{
  "model": "image denoising model",
  "dataset": "crops of objects in photos (Visual Genome)",
  "train_examples": 61751,
  "image_size": 40,
  "crop_scale_min": 0.5,
  "horizontal_flip": true,
  "translate": 0.06,
  "task": "denoising",
  "loss": "mse",
  "noise_std": 0.4,
  "arch": "unet",
  "norm": "batchnorm",
  "hidden_act": "gelu",
  "widths": [64, 128, 128],
  "blocks_per_level": 2,
  "block": "basic",
  "attention": false,
  "upsampling": "nearest_conv",
  "init": "orthogonal",
  "residual_init": "none",
  "optimizer": "adamw",
  "learning_rate": 0.0018,
  "beta1": 0.9,
  "beta2": 0.999,
  "eps": 1e-08,
  "max_grad_norm": 0.5,
  "max_steps": 30400,
  "batch_size": 128,
  "epochs": 63.0,
  "lr_schedule": "cosine",
  "final_lr_fraction": 0,
  "warmup_steps": 1520,
  "weight_decay": 0.07
}
Rows from block 6, named by matrix and row number. Rows with one number belong to one channel. Each number is 500 + 40 x the weight over its row's rms, rounded and kept within 0 to 999. All counts start at 0. Numbers have three digits each.
# convs0: first 3x3 conv (model.decb.0.0.convs.0.weight, 128x256x3x3), inputs 91-97, a 3x3 kernel for each
# convs1: second 3x3 conv (model.decb.0.0.convs.1.weight, 128x128x3x3, transposed), outputs 104-111, a 3x3 kernel for each
convs0.30:525499480517499478505488485521513510523500525540522526556551525551533536532518516536529518536525522543514519480491495479482502497495502451442476487470483513498514505505510510499483506473462
convs0.31:519503509511498496514495498465492462441493443482513495546549518534538510529531525493511474471501449492516493515518499497497486489491491431443458452456467459464456493472475493465474490471477
convs0.32:544538536524513501510493479505511499518508501528550519515549559493506526495517516506525510508510498522550518496498500477475479471478483429412399469471465459445474529526531536532516547528523
convs0.33:384376377351335338381388391471461463465464459471472468453454447458456447456459452458457453460457450463466462515514527523525532532533528539510491534509502546524522451442462451443461461460481
convs0.34:492470481514502513519512529507510501517509501510517503474493495457476482467493486513510508518499501523523502493493505480468480483474487524523545498493495462448456496521524502537524502533513
convs0.35:489481485503489482520500498507499487500497492503502490490519521510536542516542538505508504518526521514528518496488498481481483486482488519487486521491505515499510502515527514524534507510511
convs0.36:469463456486499495482501503516509506513494507497503508587556530606556519589553518572564552580564553552545535478477495475468488484485502473486478472484480461468485504531496528570535484534526
convs0.37:493485491495509519491518536543523525499472473515490501574543531567521510575532528561550546534519522549528528530510500507495485507493493503517476510516485514513483507509492494503493477480486
convs0.38:548544534543526512532506496528519513517515528506506521535524520508501511488489508526517528527510538512520553526504529513493515517507533530516491493504492446457476558588526524558531487525517
convs0.39:482486488478480469484486473511490489519509515516493508580532523574529517566511504545516510542519509523497500477456465474457463482457463452488463432487480432489488520517519533543544546563568
convs0.40:542517498523504492506501505544548549500519543511522563527529535487489505494488502514523529466504529486519550505508516492497502498501513539503484508474458523501482536506524510489524490485526
convs0.41:471467475495487500513516530505500524486479507507501518524500489495471456512485482530531550494491512503502516492482509461459473469463486444496535448489511486509497481502542503518539536538541
convs0.42:484473472497484486489478491515526500510505501513533519512531522478493498476492501526529514503506490516517504513520524496494501508519515467452448511486475559496494498504517490493519504507538
convs0.43:524499501518499509512500518507552490481535458503545495493538489490536497484533509483540451448521418486544478497516504483501489498509502480474504498484505505483483475479506486486511464463479
convs0.44:481510514508519523520529525516507503505508494509515510465462450463464437488497476519509503503500493511514506492456427492474453505499492538532542495500526469494526495503491477488476492508504
convs0.45:486504520505517538501520541530523506500498490500503490545540544519516529512499499531539518497505493505498484480479483472471470489483486506463414499471424484459419494474491467477502445468498
convs0.46:450456467470479488498518537527535547497499521500500513488503525487503531505520533529532552511514541511511528491488510477466491476476492581586518558571498544535454525540508509524496508513474
convs0.47:418446479419455482406450484508509522505504515526530531527515503515509495506493490530528541525525531543536542506494522481471490488480493478507477508531491484499456539572569552580577535559558
convs0.48:534526517529528513503504508522522511515505495537521495560540501580530501575525488545548510552543509562550503495483480476462466487481480523506514482490499472483511509510481503502468479465451
convs0.49:518519506506511503497506507467472469505502485512504493504516510519530517489505509480479469513512496501502493484472482500479485499482487484501531466475501507511515488526533494511514501508500
convs0.50:504508495530533520529526519523517519519520530516517525526528526516521536496505514524532540522530546507510523479493511477481494489492500458457506481474514502486516481502515486512533444476500
convs0.51:509502499513519518480490504552541510556530518534532523520532522509519520490505515554557536546550549523528536502479468490462456501470464537495485523505509512484494510501468504532521473514511
convs0.52:537521504520505494517501489502502499518511512515514503529537536541537540533537551506512518510515520512515511521491489511478472513479468423431444462490504504523509523521500555557537562568543
convs0.53:465455459496491492530526531520504497516511506518525527458498522455492510444472485491496508499500513491502512468456477454446459468455477537514481527514487489501494476496482479509482437468451
convs0.54:532530548527525536529525528494503486520523506499494486501514518510523526526539550502503496527525516515516504503506513507510512511509514521462460494471495474457498451453448446462462444451461
convs0.55:566567555563543540551525522509481503496484528502493527486471501497487519507494509513480500513492528524515541501460464495465477485460477536554518499518480447462452476465459470471485470478497
convs0.56:432445447441443443435432428508495510504491492497477482462455467450447449443428424493491510491491503482473486519518516519519513516510504534538510527527497543537515480487504470489509446470492
convs0.57:520466466537478468566505499500526515475493478509528512462511520455502503493526511513533512490508485518543516470499493452480470483500485519468495522477492487466490586507494582498451586491439
convs0.58:402411428402405415418418422451450453449446450445447446451445442443441443454448449441443444439432436440444443547545538544542534542546539501515526507525537510526537465472471466469469465464462
convs0.59:495515522475496514511516517474513531491522536469494517471496490502497478495507493483517527492521529479501517473494490453459461460464464498474523459432480443431467476496531493504519498503519
convs0.60:468445475469457484492481507525496505523492492529511514549521512544511492538507515537525517537513511531519519483479480469466467486476483572533507518497512507494502565521485582536506566533505
convs0.61:517531522541543528542539534503507494489503487487500495491495481489507489484509499504524507502520505495515509518502500514504496509507515517534520471490513464494533513511481500501480470476485
convs0.62:480473463501490489500497496509489515522513523507496513506489518520524554502516549499491525519519542504504533473455495475460498475459501519549572462507546448497515476495501473505516447490507
convs0.63:516495490505470470516476472534525526495481511512504514521518516489492510502510528531518504503486498523520520471461471447438457464454471408454441427464434437454434539547527497511494489494476
convs0.64:507512506492515519485507521503520476480510453521543496487551529441530542496564564485531489470544493515566524479480450473463437496498465534428434705521469676472405468509514463532562470505520
convs0.65:511511506514518522480492502493491520482471515484480514488489498480479505487492509506503518503491519506494515499494490520512511532529526551519492597531484576507477488481482483472472456435438
convs0.66:511496504512494503500502510508496464492490456509503492530532531502513522524533540514508481486498482510512505521505498480473470491482488510491466494483472500497491477462432466463440468473445
convs0.67:513529525526545541517537534508516513502504507507501501523529544481503513465487505525542534491498508480471486491496490482483480492483489505516505517505465525515464535544553546540527537533495
convs0.68:457472481444446454427427418509490498499474489495477488512490490505481482492477477491466475478459469480453472538530526533526527533526526483500500506514527519538551483503514487506516502500518
convs0.69:514514517502507510493490492482495506496512516500499500521534531527537522528522502494504505518521514515506499519509512513509517506508516456468474432443466440442441521525530533539535547544535
convs0.70:490480486511494492507500497500499510488493499495497511495489484514508491511504508503509507500505504500499511478483487476475478484483487451466495463486529501529555503512540513517532522519525
convs0.71:490479476499477464502477461529496522513490508545526550495501535487502535506518559525496514500477494527511539502485504476458477485471496359361328401427399398454420500500513515518531537543544
convs0.72:539534528526529539539540547515524510495507485507519503523521542493484503517489504532542536493508496520521510515528523505505504520525524411441463443457459472474456516507494506505487531519500
convs0.73:523533525490482459501478458472471525503505547510506526485484504519504523515486484506502543530539568532534548477476494482484505481473490516481490503467484445436497485498510508490501516471466
convs0.74:481463453495484465495476467508505525491473523519516539511523533508515543513526544508512524507490532523516549494487508485468495494492509512512506499485458518498482462452472465478500464467512
convs0.75:503489487494488495478477496498459489535512533502470517457426463469457501443426497484417467517470519473428496478437475505462489501464490517498476500477458513499469484468464500485484493483486
convs0.76:470458459488472466500479473493473482494472494489468496491495534496497531506508534490467501498477509505487514494473492485471485486473486556548539534504467535503469421409434439426452471470475
convs0.77:545528527520501504513502507515544535512532530514522520502508532526526549553545558508516510527531525533531519494488490486485484485479488502543543468509513437473486527560561538546524518515491
convs0.78:518539546525529528505496494504486487506488491521489490511513510493503509504509522548522521550514514565520519517502520494482499500494509511497504509505493494489477514536507518532504519531514
convs0.79:527529543502508530498505526494490498492479502482481502481491498441463489451471499486487502467477496473466493497482502485471479498480494464493490498488471521489459524494466516467449532482463
convs0.80:463426445487460475490481491481486505513515504515518495495484486486472466456450440483472495514504499500501490481460472504482492497479484492536556436465490484485488425450468434454452484512507
convs0.81:483480460483491484470482482507497519493470511502485508527501516520480504513486497511498513502478510507481503529521525498502522475484512501499517512533519540562540458437456462446457469469470
convs0.82:515511507518520507519514507498486489507509525506507525477493485482510508483509516507500505523534536510515531498491498503498497497499500569532509577538529554532531476469437480480468464464457
convs0.83:527521513522514507519518509513486502511488513496478498527508515543517518552534530521495525534510534518492517467444469459440470454437452506554548454506486427472454483512516479504501463488492
convs0.84:487496499493501502491500501489470495510507511503492496511492489529521521529522507514485482523503502495476471486460469499476493504482500444408414525480476556500489485507519496509511493478459
convs0.85:494483491508498504500493495503506508493490493517513507530504478527503471543531505515507511499494483525523512515501507506486490513493502481472487509503509537532533493482469500479462497477465
convs0.86:437451452410420427409413415463445456443428440439427441440440467424421448424415446456439459441429442441427441518514503542526509548537525512501480524508477519512494456456484439439467462460488
convs0.87:439455452445440438455458449511476485512475492512477492535495495545500492541503501537507520527500515535503511515517520518517522521514516492513523464505523496535549490470468484466470505498502
convs0.88:383402418379385390381383393460462456446447441445444435460462456446458449448448447459453456450453447448448449539521508549541522552550531449483485444465479442457461537538540539548542531541537
convs0.89:389393418372363369380374368450464451459471456444457444450465462454475468454465457459461446462475459446456453628593589596581577597581590518515495504505502486487479494492470484497489479494478
convs0.90:481495484505514505486493483512514513486486509511519542487487483472460461492473480500507507469479504487503524506501513490475488507491495507489503496500539483510559482481466461476491456478516
convs0.91:522494502535509510525502508502491477499496471526515479451497522435487525458503532474469471487482476524516493477480479469473474475473474448439479456470525523526567505473510513481503522493503
convs0.92:490488496496495501499495500500507483490490469473477467570580566560570559540547551528539521514523509493500497505512496492491482500497493505481509526507529521501518534529523530523507508497484
convs0.93:467481492480486505474481490498495495499494498496485496471490523463490524478491515492495517482494517495499524486488497473475486487485497504451464508485500508495500515527523513522528491519517
convs0.94:465468480497513513516536532528544547513524523472473478496490492506495485487485469520517520511501507476475473485476504475463496477470493520540562458484487424449457462449461484491484468482463
convs0.95:489515536506528539508515513499512512508509504533526511496510483488497481503518504516529524517522508537541514507498502494475471499489488496447467531482481532491478521510517548531535544521522
convs0.96:515526502511529498490493466546566562531546556524540531532539546527513521521500494530548550517518540517508514524522527508499510521498497443477466462517501435495517489523500473534517463512507
convs0.97:496511506501521522503528532527537545534534544529519526479506524472500528470495510505519538519520542515505525500497512488491504492485495483509520467504502477489464523545539519551546532561553
convs0.98:438464494447475511459487514509512500487495483509513508553548541532525524550512517535535513506508486525519508506495503476476477488491499496482460502494456455469453501482452501482461507479459
convs0.99:489482486484472472482476472480466477462452477485482504480493494463484487476488499519509512505496505511508515496489491473464472474465474538519524555546552571564558476466460479478484463466480
convs0.100:517529530525528531522526532516524490517518474535534516531509489524491468542514496521527490511511467539540524478479471472480472497495488504514520512509529468467499536517493541507487541508522
convs0.101:507499497505487493518508510523538503514523494504526499478471472474460474487483482506513483489489463482497464500511506492496498497502498375354347429430411437443442503522552518521543536532551
convs0.102:504512517523516508511493472513515544488472514528522537570555547521518536518528540542547561512508527533526545497500505490481494499493509490491513494478488525513512480510539501507533523520537
convs0.103:452449461460463468487488481512498489504489488501492491540499487518464448519474457536521530515501504517503508506501505483478482487487478477485463474497486481509500503480476501486490474480498
convs0.104:496495498493493497499497499533518514533540528482482490526515513506510507450458465524506507526529521476473476504498502509502494512505498525505495501483478518510517429421420415415428414424435
convs0.105:477496504507525530503512512485478467490494484474476469462476446472487458466481461493499487492498489479485473512515502512510499505508491499471522508486525526509535490480476498495497482486496
convs0.106:516522516504500494494489483485485488502523514492512500458443443472485483461475476462444468481487501472480489507496506501497502502498505444446493447452485459466505486474459492491476484486474
convs0.107:494494497495489492522504508532505518498468492513488513488471491457444470475462485529501523498473503521502527499478501480466483491480497480460451469463457505512493506481453489473461477483468
convs0.108:507491487486463471512494491493462514516498540496473511406398474430430495432421469446405476474443504473443488482469485497488506489491503447480482454481496463489510501484483503477478536499498
convs0.109:500489475503503490523519508537531521504496506527535536520505508504474473520486481536511505501477485517502504512494493488474483495487497494494496475486493457473483511491486481483485495502507
convs0.110:491499491493501496509505496526518538529509526533507520493511556499513563507509536519501531520483522518498519508492507502486498504486501493496469480485454528547500534552575537539530531510488
convs0.111:480463478467452478468468492541522541524520530526519535528533548494525545475513528553542555545541551538533542500483510490483495503492506456486470516513486546532475507525512534562558524549539
convs0.112:490516517486511514466500506507509496490498487501508504517529522480500500461483482505519509477495491483501497436431447472481478501505505388424448458502528482507530538527511541546544514528533
convs0.113:486527516496534517487530503506520513514530520517529523529517508527526525516528525514526523511527526502508515490481492481469486479471486424453471447482489499528528481520502489533520497545538
convs0.114:494512515517528535511515526526512506521512511524515516488525526481514510505526521535541525545547532542551533522528532491498512509505510520474472533505486484475469510515506526541533514521533
convs0.115:498504504491507506484500511513490519530489519523487496527493498532489498509478477520497536549502544540500518508493519487470499479467490524539567520527530504503485481506520513524529522517515
convs0.116:417433436397409413412411411484473486471457469490483485482459461454432441462444463494473472468446453497472472512506508520508509524514509467459464486473478511482478439442449449441443471455450
convs0.117:493486487478470479497481486497496523488491518519513532474487534455484523461480513469471518466472521489492527489489518463462487475472494514492476520495469535501456480471476469465467456446459
convs0.118:424441451458469476462476474493490501488490493494474492532512514514506511495485497513501511500507516498495504490476473479466475488485510571515482558522493567537504507481466506497497497491490
convs0.119:442454470419435452430441453490490500474466480483480492454473506446466484459468481495496515479486496484486493490491484507504489528522508557525472576526467576528464498501518499501508501506514
convs0.120:471472476485478469498481469509497503498487499506494505486491506497504509511502502510500519511509529518514535512502519492488501490484497617612591573555559563541557453487479452499496446508515
convs1.30:553445486532533459496490511475498506433508499474500512515495555477495579415498542506509505518623520506492502469484465495496511513493525507464519474472533447517480499515492457489521483464530536507586511546485500497468
convs1.31:517485484478502526529490519520507494529537466520510480515478473493499535462478498470495540420491540512520545491512507395479435500540501544505494546494496529481497512502506491500479509509531506519487449435358490455472
convs1.32:503504492489525459457556570527477489552471488574507548538520452576524387499528477459494521437490503461507495452550640509494468484497553509525522475451431539526503525570554510498451530450397513476537584535512592553520
convs1.33:560588580528559549570577536592562550542543513517519494501502548496481536541513530484492466543534512530527521453521504538604532535578502530547559529534520507508493466480469467466503472463503541533570553584629596609620
convs1.34:488470529498510528447512491534493528495509523491497543504511475571532571483441537516429508482407517464453523487449573474472544479506440543451521445446547454521521519500543466504486563578496486497492598495480507412521
convs1.35:525490578532506511519504510450498629462491603419427476527508563477477540499515559494535470471464486478485453438411490509503478527540506528493559478512499489529470406439484483476548525498560398404456539479541456489532
convs1.36:467520514529528485495475501460455507451508541486517567456498492526559508477495481566469441557485493512521486542569573548490457501495516473527491522540500464506505562546479526481505487469507486500468513551485519490469
convs1.37:471468410467442517451451444466460515573477529479419450512494469450434398495505489458458490489460461510458503475448451517465514575521513496498426516457424517488434470470421469461531517511530533502530532524517582526511
convs1.38:541543531435416431497488497505525508536481550502484528503583523497564433470544477503526478556510528534494450521509552397503483516570517516518491494494449517503498511446526516539507450544522485479528552462473475533495
convs1.39:502528453467456413448497485582480485498472472514559546519507500467458417498494469511451484447393485499468514600575520462489482468423395526493479521495482475502485527497525546519507488460460463521531457511539546567527
convs1.40:502479539528479550499493458544534446472536426456507480533523562356424506555506496541481512472549439436521496519473504541568539472498475495546528484464506535478493518499516515490493512584560555537468412568530567442497
convs1.41:544527578533524538513561543578527498512520478570523409500508552444450484486478501529551492532537524571508440480537508482550548542566470500528533487517528477487510510486474482464542522542524538493507500566579477519516
convs1.42:506496521521550538479422461470456510534545542533511437486556508502545444464535477542487532530449486502456502535516490483474516489531498481462523447379509537483488503538510456470506497497537478490496548524543513477487
convs1.43:520504495461461470515482519469489484518507485513494473492493509501515509511501494516483517502490467535493511474494509568568608510500520518517519490461513485485508475510525478479496486484496495486517564517468514504485
convs1.44:529532551481518484553517507510522456517513490545531473484500552469521598526534545488457473570539480503517467468494518479442419455517585482513487500544525484508462479508524497509587524509514532462504491515471490499476
convs1.45:545427426439494560509492462483499568417403476442497480472474495533491489539515523501545473546480456497493469483527515477559551498539538501490419492526500517529541613540581530470575536443540516550511481493482516519527
convs1.46:486540535488505494469501534494494487487488470499501476482467432555559581483436420483534495496514511493481589546506435516531538537612470476450447494450508498470464421519460446547515529525559450575474414480553417446486
convs1.47:486464463521499437503487474471521417497527445420459498510473501474447439485477462489482502464443464449424445495475499498522550492500514499550499486507517454510552584576545525562487458488429444506488460519495494481491
convs1.48:465470520498543580549495490477493510510447458519491507486522539537575502469495471516484475511499460484462524543410469597536568549504481538520481498458423476463435505458475511454499523494518499530486591510489565496390
convs1.49:450485493538562572515436495521405554482485507524558491484495537475507568502493542523522531466438502451506511460439441576507506540483569487530482506504520476489517505501459462473441427481440440382446506492516557509532
convs1.50:483569513451376484472503533503521501535429463503561507544504529482504502487492502463511525463482509492477553471453475464552516495535526514536515514532545527529524554556488569584518449509471471520490518519499490515483
convs1.51:495442446478509479524501474458465472425458505513525524489522528508422430542499537471503481521497556510456496480462507479520548513545520485534450546533463534533482485490479387591560452612551504526482496451538518449514
convs1.52:417424424485518412542544495490558537489461473469431545477466489455455461465478493496534442504496476494465439553471537458517559494572469569549557528586571489550516451489524479594539495550517429537451547536597516542606
convs1.53:505477447542477499442483477570486475495517545457513443464487437483506454500519479528526456498481512520439509514475503496476431412467519513523522494473466542491514515516563515444545494455560485661445493551456464482514
convs1.54:527512513493495520543465503498443480489400461492472496475501517512537538478505501517507518483473445534493488464466451554553428472481415532448465504410462485471541468471493529494501501523608500514508629541533513478518
convs1.55:577495538538468491464522477536586530439505504561499498491525527504511505521505465482442479484463496505536471523522569471448524522460566528499518509485530515480457540598512516474479473415419535501469483509462440496501
convs1.56:436445454486518529471500516480479519510531572478488473463477487494508490516559536474459490516464535512462504508555506486522463504566519445490520446497538459525534538536553488474461500530478413422472481475496490469468
convs1.57:538503434425479567501513481526472534525387499521525470483510485570517368546498467522536516441608629480492481549498493503533540540492516518474454491496442506503453585507537485432276509447421462517422532473447491564439
convs1.58:514536538493513531506505504590567544574587586562588582513502540550522545541527540487495460539547516535536513501537521531585561513548548553550543559563532529534518525498455486448437484477464516536541515546561525554572
convs1.59:440473488445496425524511500530537532483482606499464501512458488534473539514478505509536469562563446459465489536494478596507492458477537462530504437432485502511514460492468400374526515530495526557479460570459495479470
convs1.60:482465446506513448555498457573500493528460442509465430460444508505481549511470508459480501525454509488429526589486451624554491530559579488505471467485457492460486514511513494477515516484496450568488492491441522526633
convs1.61:481549503465478574465501521464538523510490498495506531494417460528488547475483518453544565488487478473479430498559524516493473504483518454515483517489509458451498499514479498460459498439519472450520463501535479537468
convs1.62:505522473552515449508480491503575494508456491508475492463503489410487452498581542518511476532500476467503455512490448501447475486470502468476513522477478518514471522562520535516432522476481511406498521484489487524488
convs1.63:538507474523525502470516587527492511553536507512511472542537476529504413539535491505495526502463507511467505421433522501496533597549533447459482389438475449463529513503554463484596494480541540470488575487457568518556
convs1.64:567480422560486483455483531477490472542459470433446501514488520412483514486511516492458449542505461521457459502496429290454553564521546523478493518472493513486511550518472579460456524521550564497528242472550532493523
convs1.65:542578508511526502549495445525522472526490460495470476495471468458446474548540538492494539487498525490477537449470437460490393496481443469501464448476468487481466504531481504482493485405459443439449457421340472466443
convs1.66:481521504490463500506517536472438477426471531483498523503510505482496502546519498535484469517501489456471472540502526570516466467457472526495507552468489540508517544476531540459489497489512467510500534523568431524585
convs1.67:528504455463450542525488471558461455476490572460473522500461471525524473529502463490543563453506597451479511448409516513465517469428503485516449540504446573515451504521490496518545481515595519550413525509476480485475
convs1.68:498512471551554494495539480535572510532526435529497477531524528528527501507527519540515498529526517495494500516536562498481579465436510476477498486508510477511518517481413550495435532529497509489482510438473545487554
convs1.69:478476530476509535564569553453511434495551526517521568539552553515513551507519556490549477470498486432459465489479459535551487485544520554522510547485493537530532493525470468488469508516478469533467436488488532511525
convs1.70:444466459480496472499532472457482485566525427514500518410428522486492523467502525493566510489564543434497455510510492459482474438371433455487515496555499511522505506499522566480497564498543433472420462477431485505422
convs1.71:479450524438510520498519461473536493458552484562503514480490476513512500521496479551536533460488456569416512449533394512487544423490443504512526539541543556529483481503521513520520487540536493440535533586608527463517
convs1.72:470508518496502429514508458538499491505444451517511501503514479491482495487472475476491484494424374515492464450476466517492509482516541533498490434412420502456499474451510399433500447477548469516500543591488473465483
convs1.73:463463494550534383490414541536522503525520493486496524538480528449416476511523520506541474489545497539411528528448553528518591425612468494459506491468506514487476497521450511524457531515554498510492472565545503457516
convs1.74:482525506496511459456487511498524479518506517504527477483493562469490511503520516504487503539503544496454490468444520482525607491483536472522522479503501521512455532556449523551477507498547492421449459456456482435423
convs1.75:477454505470487546545478453473453476544498492599509467496494514489473503485475495500427516553480536442426497545460508490453497468454473537500496507484503511505519526520542527522546481457506469409504484481539450441488
convs1.76:530472509484521555490490522482489505548577620537508522472469460476460484534508517459482434470533491427507444402498577442482499444464568494534511499529498519506502479486525506532562463515505518468468495487430499527491
convs1.77:565424505496527527488526492418567463485568460496546518485504435484441458499470490457508553466516506509519571462399551491513551484534501472456435525487485493496521546455500526504453510535474539511440497440537461428470
convs1.78:579512498530503454504470456526549495432496398441580545529528536489507453486535537502513528483511471507481440459431500443482554449463456539490506530459506525473553468550527490521518501492515511517564500486518494495561
convs1.79:488500463559510466475523555556508517565508537532523513480508502488482486486494498501475510577528589447473525433464559488462396478449555514521493569501431574517518490499477448432502506462415514548584467521375459520545
convs1.80:526485464516566536524596487479437464532627514482503534516565502539590519501469492527494506524489474486529467518523537489432524486457461449404441491485507559527543505402423498560494467614528495569585492494541524464440
convs1.81:464521517486454478391463469464525468518537534463474555532494530552507555546514536478524544492500527461485572474448505459452561489504485462497396502525448507493457509487543547518589502461553473485471503515516563518471
convs1.82:526505517476500453480520503493509458508393350547519499500482433551542557530486532502518483442457424512534496495489462523498434510508470508519516494455453513520529548510518510497416501550532473473495571529543489477498
convs1.83:517528560510518454471479538489466540535560490510475425497575567471511509473480537472526454399511491502456491474483567448434479494516461461508500459510486502466510464447459527533521552501469522501446494455431500482530
convs1.84:515534536561531531477554508468531502526546542456568510518523463461478424495562487479558556506517480598470504488477481477474467411657464464533512449530526483523559439518572474537518520508470472487513482521461471485547
convs1.85:561578428463501513426514509525549468481477479552462497497503530453459450430507474494554479501506504480407503485444534459429496541475487447572478517607501524565491528480478550537541499560527512599428478546469461504539
convs1.86:498498519500513555512505532545540544532536546502541585531491513522504553553557588479535570477525565504543574454491568485482507428426446504487490481463485473472508519487474518490459491492468508486495508487464463468522
convs1.87:508487506483435524471515554521455458490469471490465464461482497512489501483495523484504472486511488479518495479470503540565613464535587524506448493485433512508468481446457487445488513479496446416390509529495519521523
convs1.88:519549565523554543466515504570595595550564567515534534484494504510504508518502510502501478520532507540535517454519519459538544461511513528526517513515503499503494522499481496471479494489506557549577550550575538566567
convs1.89:546567567544563570520540544543555543533536549534543559549548547552530548542546552527529502544550533554559546509538543507535530513536514534529517526534518516537521487466442493492477497486486509547534503531515498521500
convs1.90:556491512370423453430466570536466507511458496506504495511493513446461455508486457520534502507507457479506458494485530535487435524474486522519535458551513432537503516505507558511487557547501423483493456503462549482517
convs1.91:545491573520584618466444465503482503497517457482530490486507516495495482498513528483511490499546483553499505451508489405499422526500429504473504499503495501539535511485429611451438532538520484529579486513639466517510
convs1.92:533519491424449570492496504439407499436474527533566515528510526563547540500505499507513449474494482439548508512484538505489498483438481494501492465497517486468440464444468453527579499525525415413437424394501493505565
convs1.93:524482492534472512539525522450425451442481568479459568517488547539473489477441474595514486548450455541514479523517510550542580510510535524484518490501521535536477476477492517519581502505565412535495457502414504570506
convs1.94:511551512504509530496462490484517515490378480508426483509498529479500487511509517504511454509467499491459476506438523501483495504511540517575556477509519477407431502522456526513503450392530500512491534548551458464503
convs1.95:517524494549473494491471472496497527428456542533537528507524514632610611550545517470499416501456427535522526508506472468497515510498501466484501627528564574513497428451511457489596472551536476491483513552553544537538
convs1.96:470508497470442469523404553470539485429504522506448533493475475424458466426453478479503548500410477517517528482498544506444484491543566486500507535542520471523520495461487510573458468550510541531480551464447496555553
convs1.97:485482529503471462470536495488455504516517474453487458509479451421411446442466479477488494429484499486461507479483492487449507556558544504452540474480544458473494427522585498589618514592496530517560424436492534461484
convs1.98:516558482545481496475469547453435499372346484457432506506497449484516499515513490529523490468476514466469499484483498497444421486471515466503483445487515460479460556510519555492471554470482437516522458411405488464454
convs1.99:500501442531554536478475457513506491539531428460495466541524551531512568536560576539467483498515477483485427472480453437489538501506524480536493452581504450550450434524468499570455495469418514474469506510544458532546
convs1.100:478534477470452431554505532480508526543525559513415492555502490600510436514459445502492504477556552474482465488512526476480461500497526498536534503527497519473516445498516470560549501502546479521591531444442501486505
convs1.101:502463506540452464495494476525519462478517536499550439518532487516501461506503500475506582463485624489446624546423473476484457371611379525497488508485532503558567506454497498451552525483473484469633471491569505536630
convs1.102:529530572572561578529507543532470493416501537501536543547462462565517515527499539519456466526429485507502518439511488468473483463494518540507455543530587485503547510475458500492544479507499461474498548520493509519499
convs1.103:524521462488455408464511449490508488462546513478515461461440492552525577523477485533564532479416482464520551446466510509471503495501582545526495574572565460529525572552487523530541516561535489526523486561420509524472
convs1.104:511514542502538529556525497512511467498538520437452502508498504529527497495494498477495483511515498510485483541533459543549565482543548545505504521501510500505486500449512502467486506497506607551494576548502515521528
convs1.105:585518438520467425482525590511480491472443477498440454546557537542542531550563527514469472459448442457446442494487451538497490518478481547517519567533514559539516538494459523448430465483524404487425479558511497507498
convs1.106:461516498493509546514457522488540494496489495556478479451436479511468494559524539493486448538509518529446523533511533546555534470456475557537506486491496488461536458555502452491463487497493541511529531552544515466506
convs1.107:495511508455460477500510482500468477528487471488410461474468519499480520510505529485440513486453526528534541501507501489498508473495478490466506515514504523535535531522529532499487529496477492474491518448417510455470
convs1.108:533475464510479494506495524556511484540500521444448499485489461470490454491521500483503537510517514499455493506539539452492533548580535497456476463440465483466510515463466514475493512483527507497504489482497510481491
convs1.109:572469462525448484533514555471465487561464499523465464500432486444437449441499505528463519497574501472536569509521501452483495515537477469454464498432455523477455517551529514473505559553539445567539485497539507457507
convs1.110:495559471483468509501548452533502509468573531476545468532526517497479498425393403514442481453590603487552449513439498464568547537551540472515535530531475542476457472446473536519558542533447538465462511477544548492465
convs1.111:482494491426487510480510469439482514453431500507425513514464479543499482524494519466484528480491499555502537487598445493489545560500501523513498522516515506482455496502561519501539499522521454395530525511580401434497
convs1.112:526504461521495458490475505482509486509497382471444478473530499487518440464502446545506491529459467495425472443443465481442467502488492469572525488568455491543455486515483604578550521450413449503507487509489475470479
convs1.113:561459440462450492403553508509434450498507518503524484460434435428445395433485475502507514475479558482455504473474477504494523469501498523541498494504486476520504516585552520533455487511437502468448513545510497495477
convs1.114:583532481492475361475449491462504504501517534504478535494503466532543578541521518496492509527449390516480479524484523509483489510501495534478488559515568515501539455465502510554583456546619486493478504497502526446430
convs1.115:447552487581567501484481466508531522473535524463532551507468509518510555504517589481506498492520506496489459583507513552425452591547543457471482477599503466568486439534500462537542506475525496494489523551515524559534
convs1.116:472450457403418471430457419491474465468467485458478479512450464495462478490501505526497490562537518522546518451494473524581530510522512528553503490507453510509460524497427479473423452466444477556535419541589444533526
convs1.117:454454464584567485449442478558508516493438454472431538501512455557574518519551510534491497523477399475457530487548476423484565486494438506518482507497456535527487514558499515490410512498426478545581479533548563529568
convs1.118:513516419468415429455555558464462472559451468441499489481443442477445391435476426499523484476474471495449509505545481499541511531533525535555498499560465453550510484528563514384482558514425494477438561431456513483490
convs1.119:471494511532592539471455507548565536485538529461495466551501512504480425462444460522472489500482492536545567480518443435539528456478480524562533514536572489487512472522542524564553509537536475540450475521467460506407
convs1.120:586605499453303366440424527537468501552433468518497473527516512522499477495494489517541449537527510536458504484457556492511522507476510444457495444393431441453472523505518506437561513428488502447506480457487452450481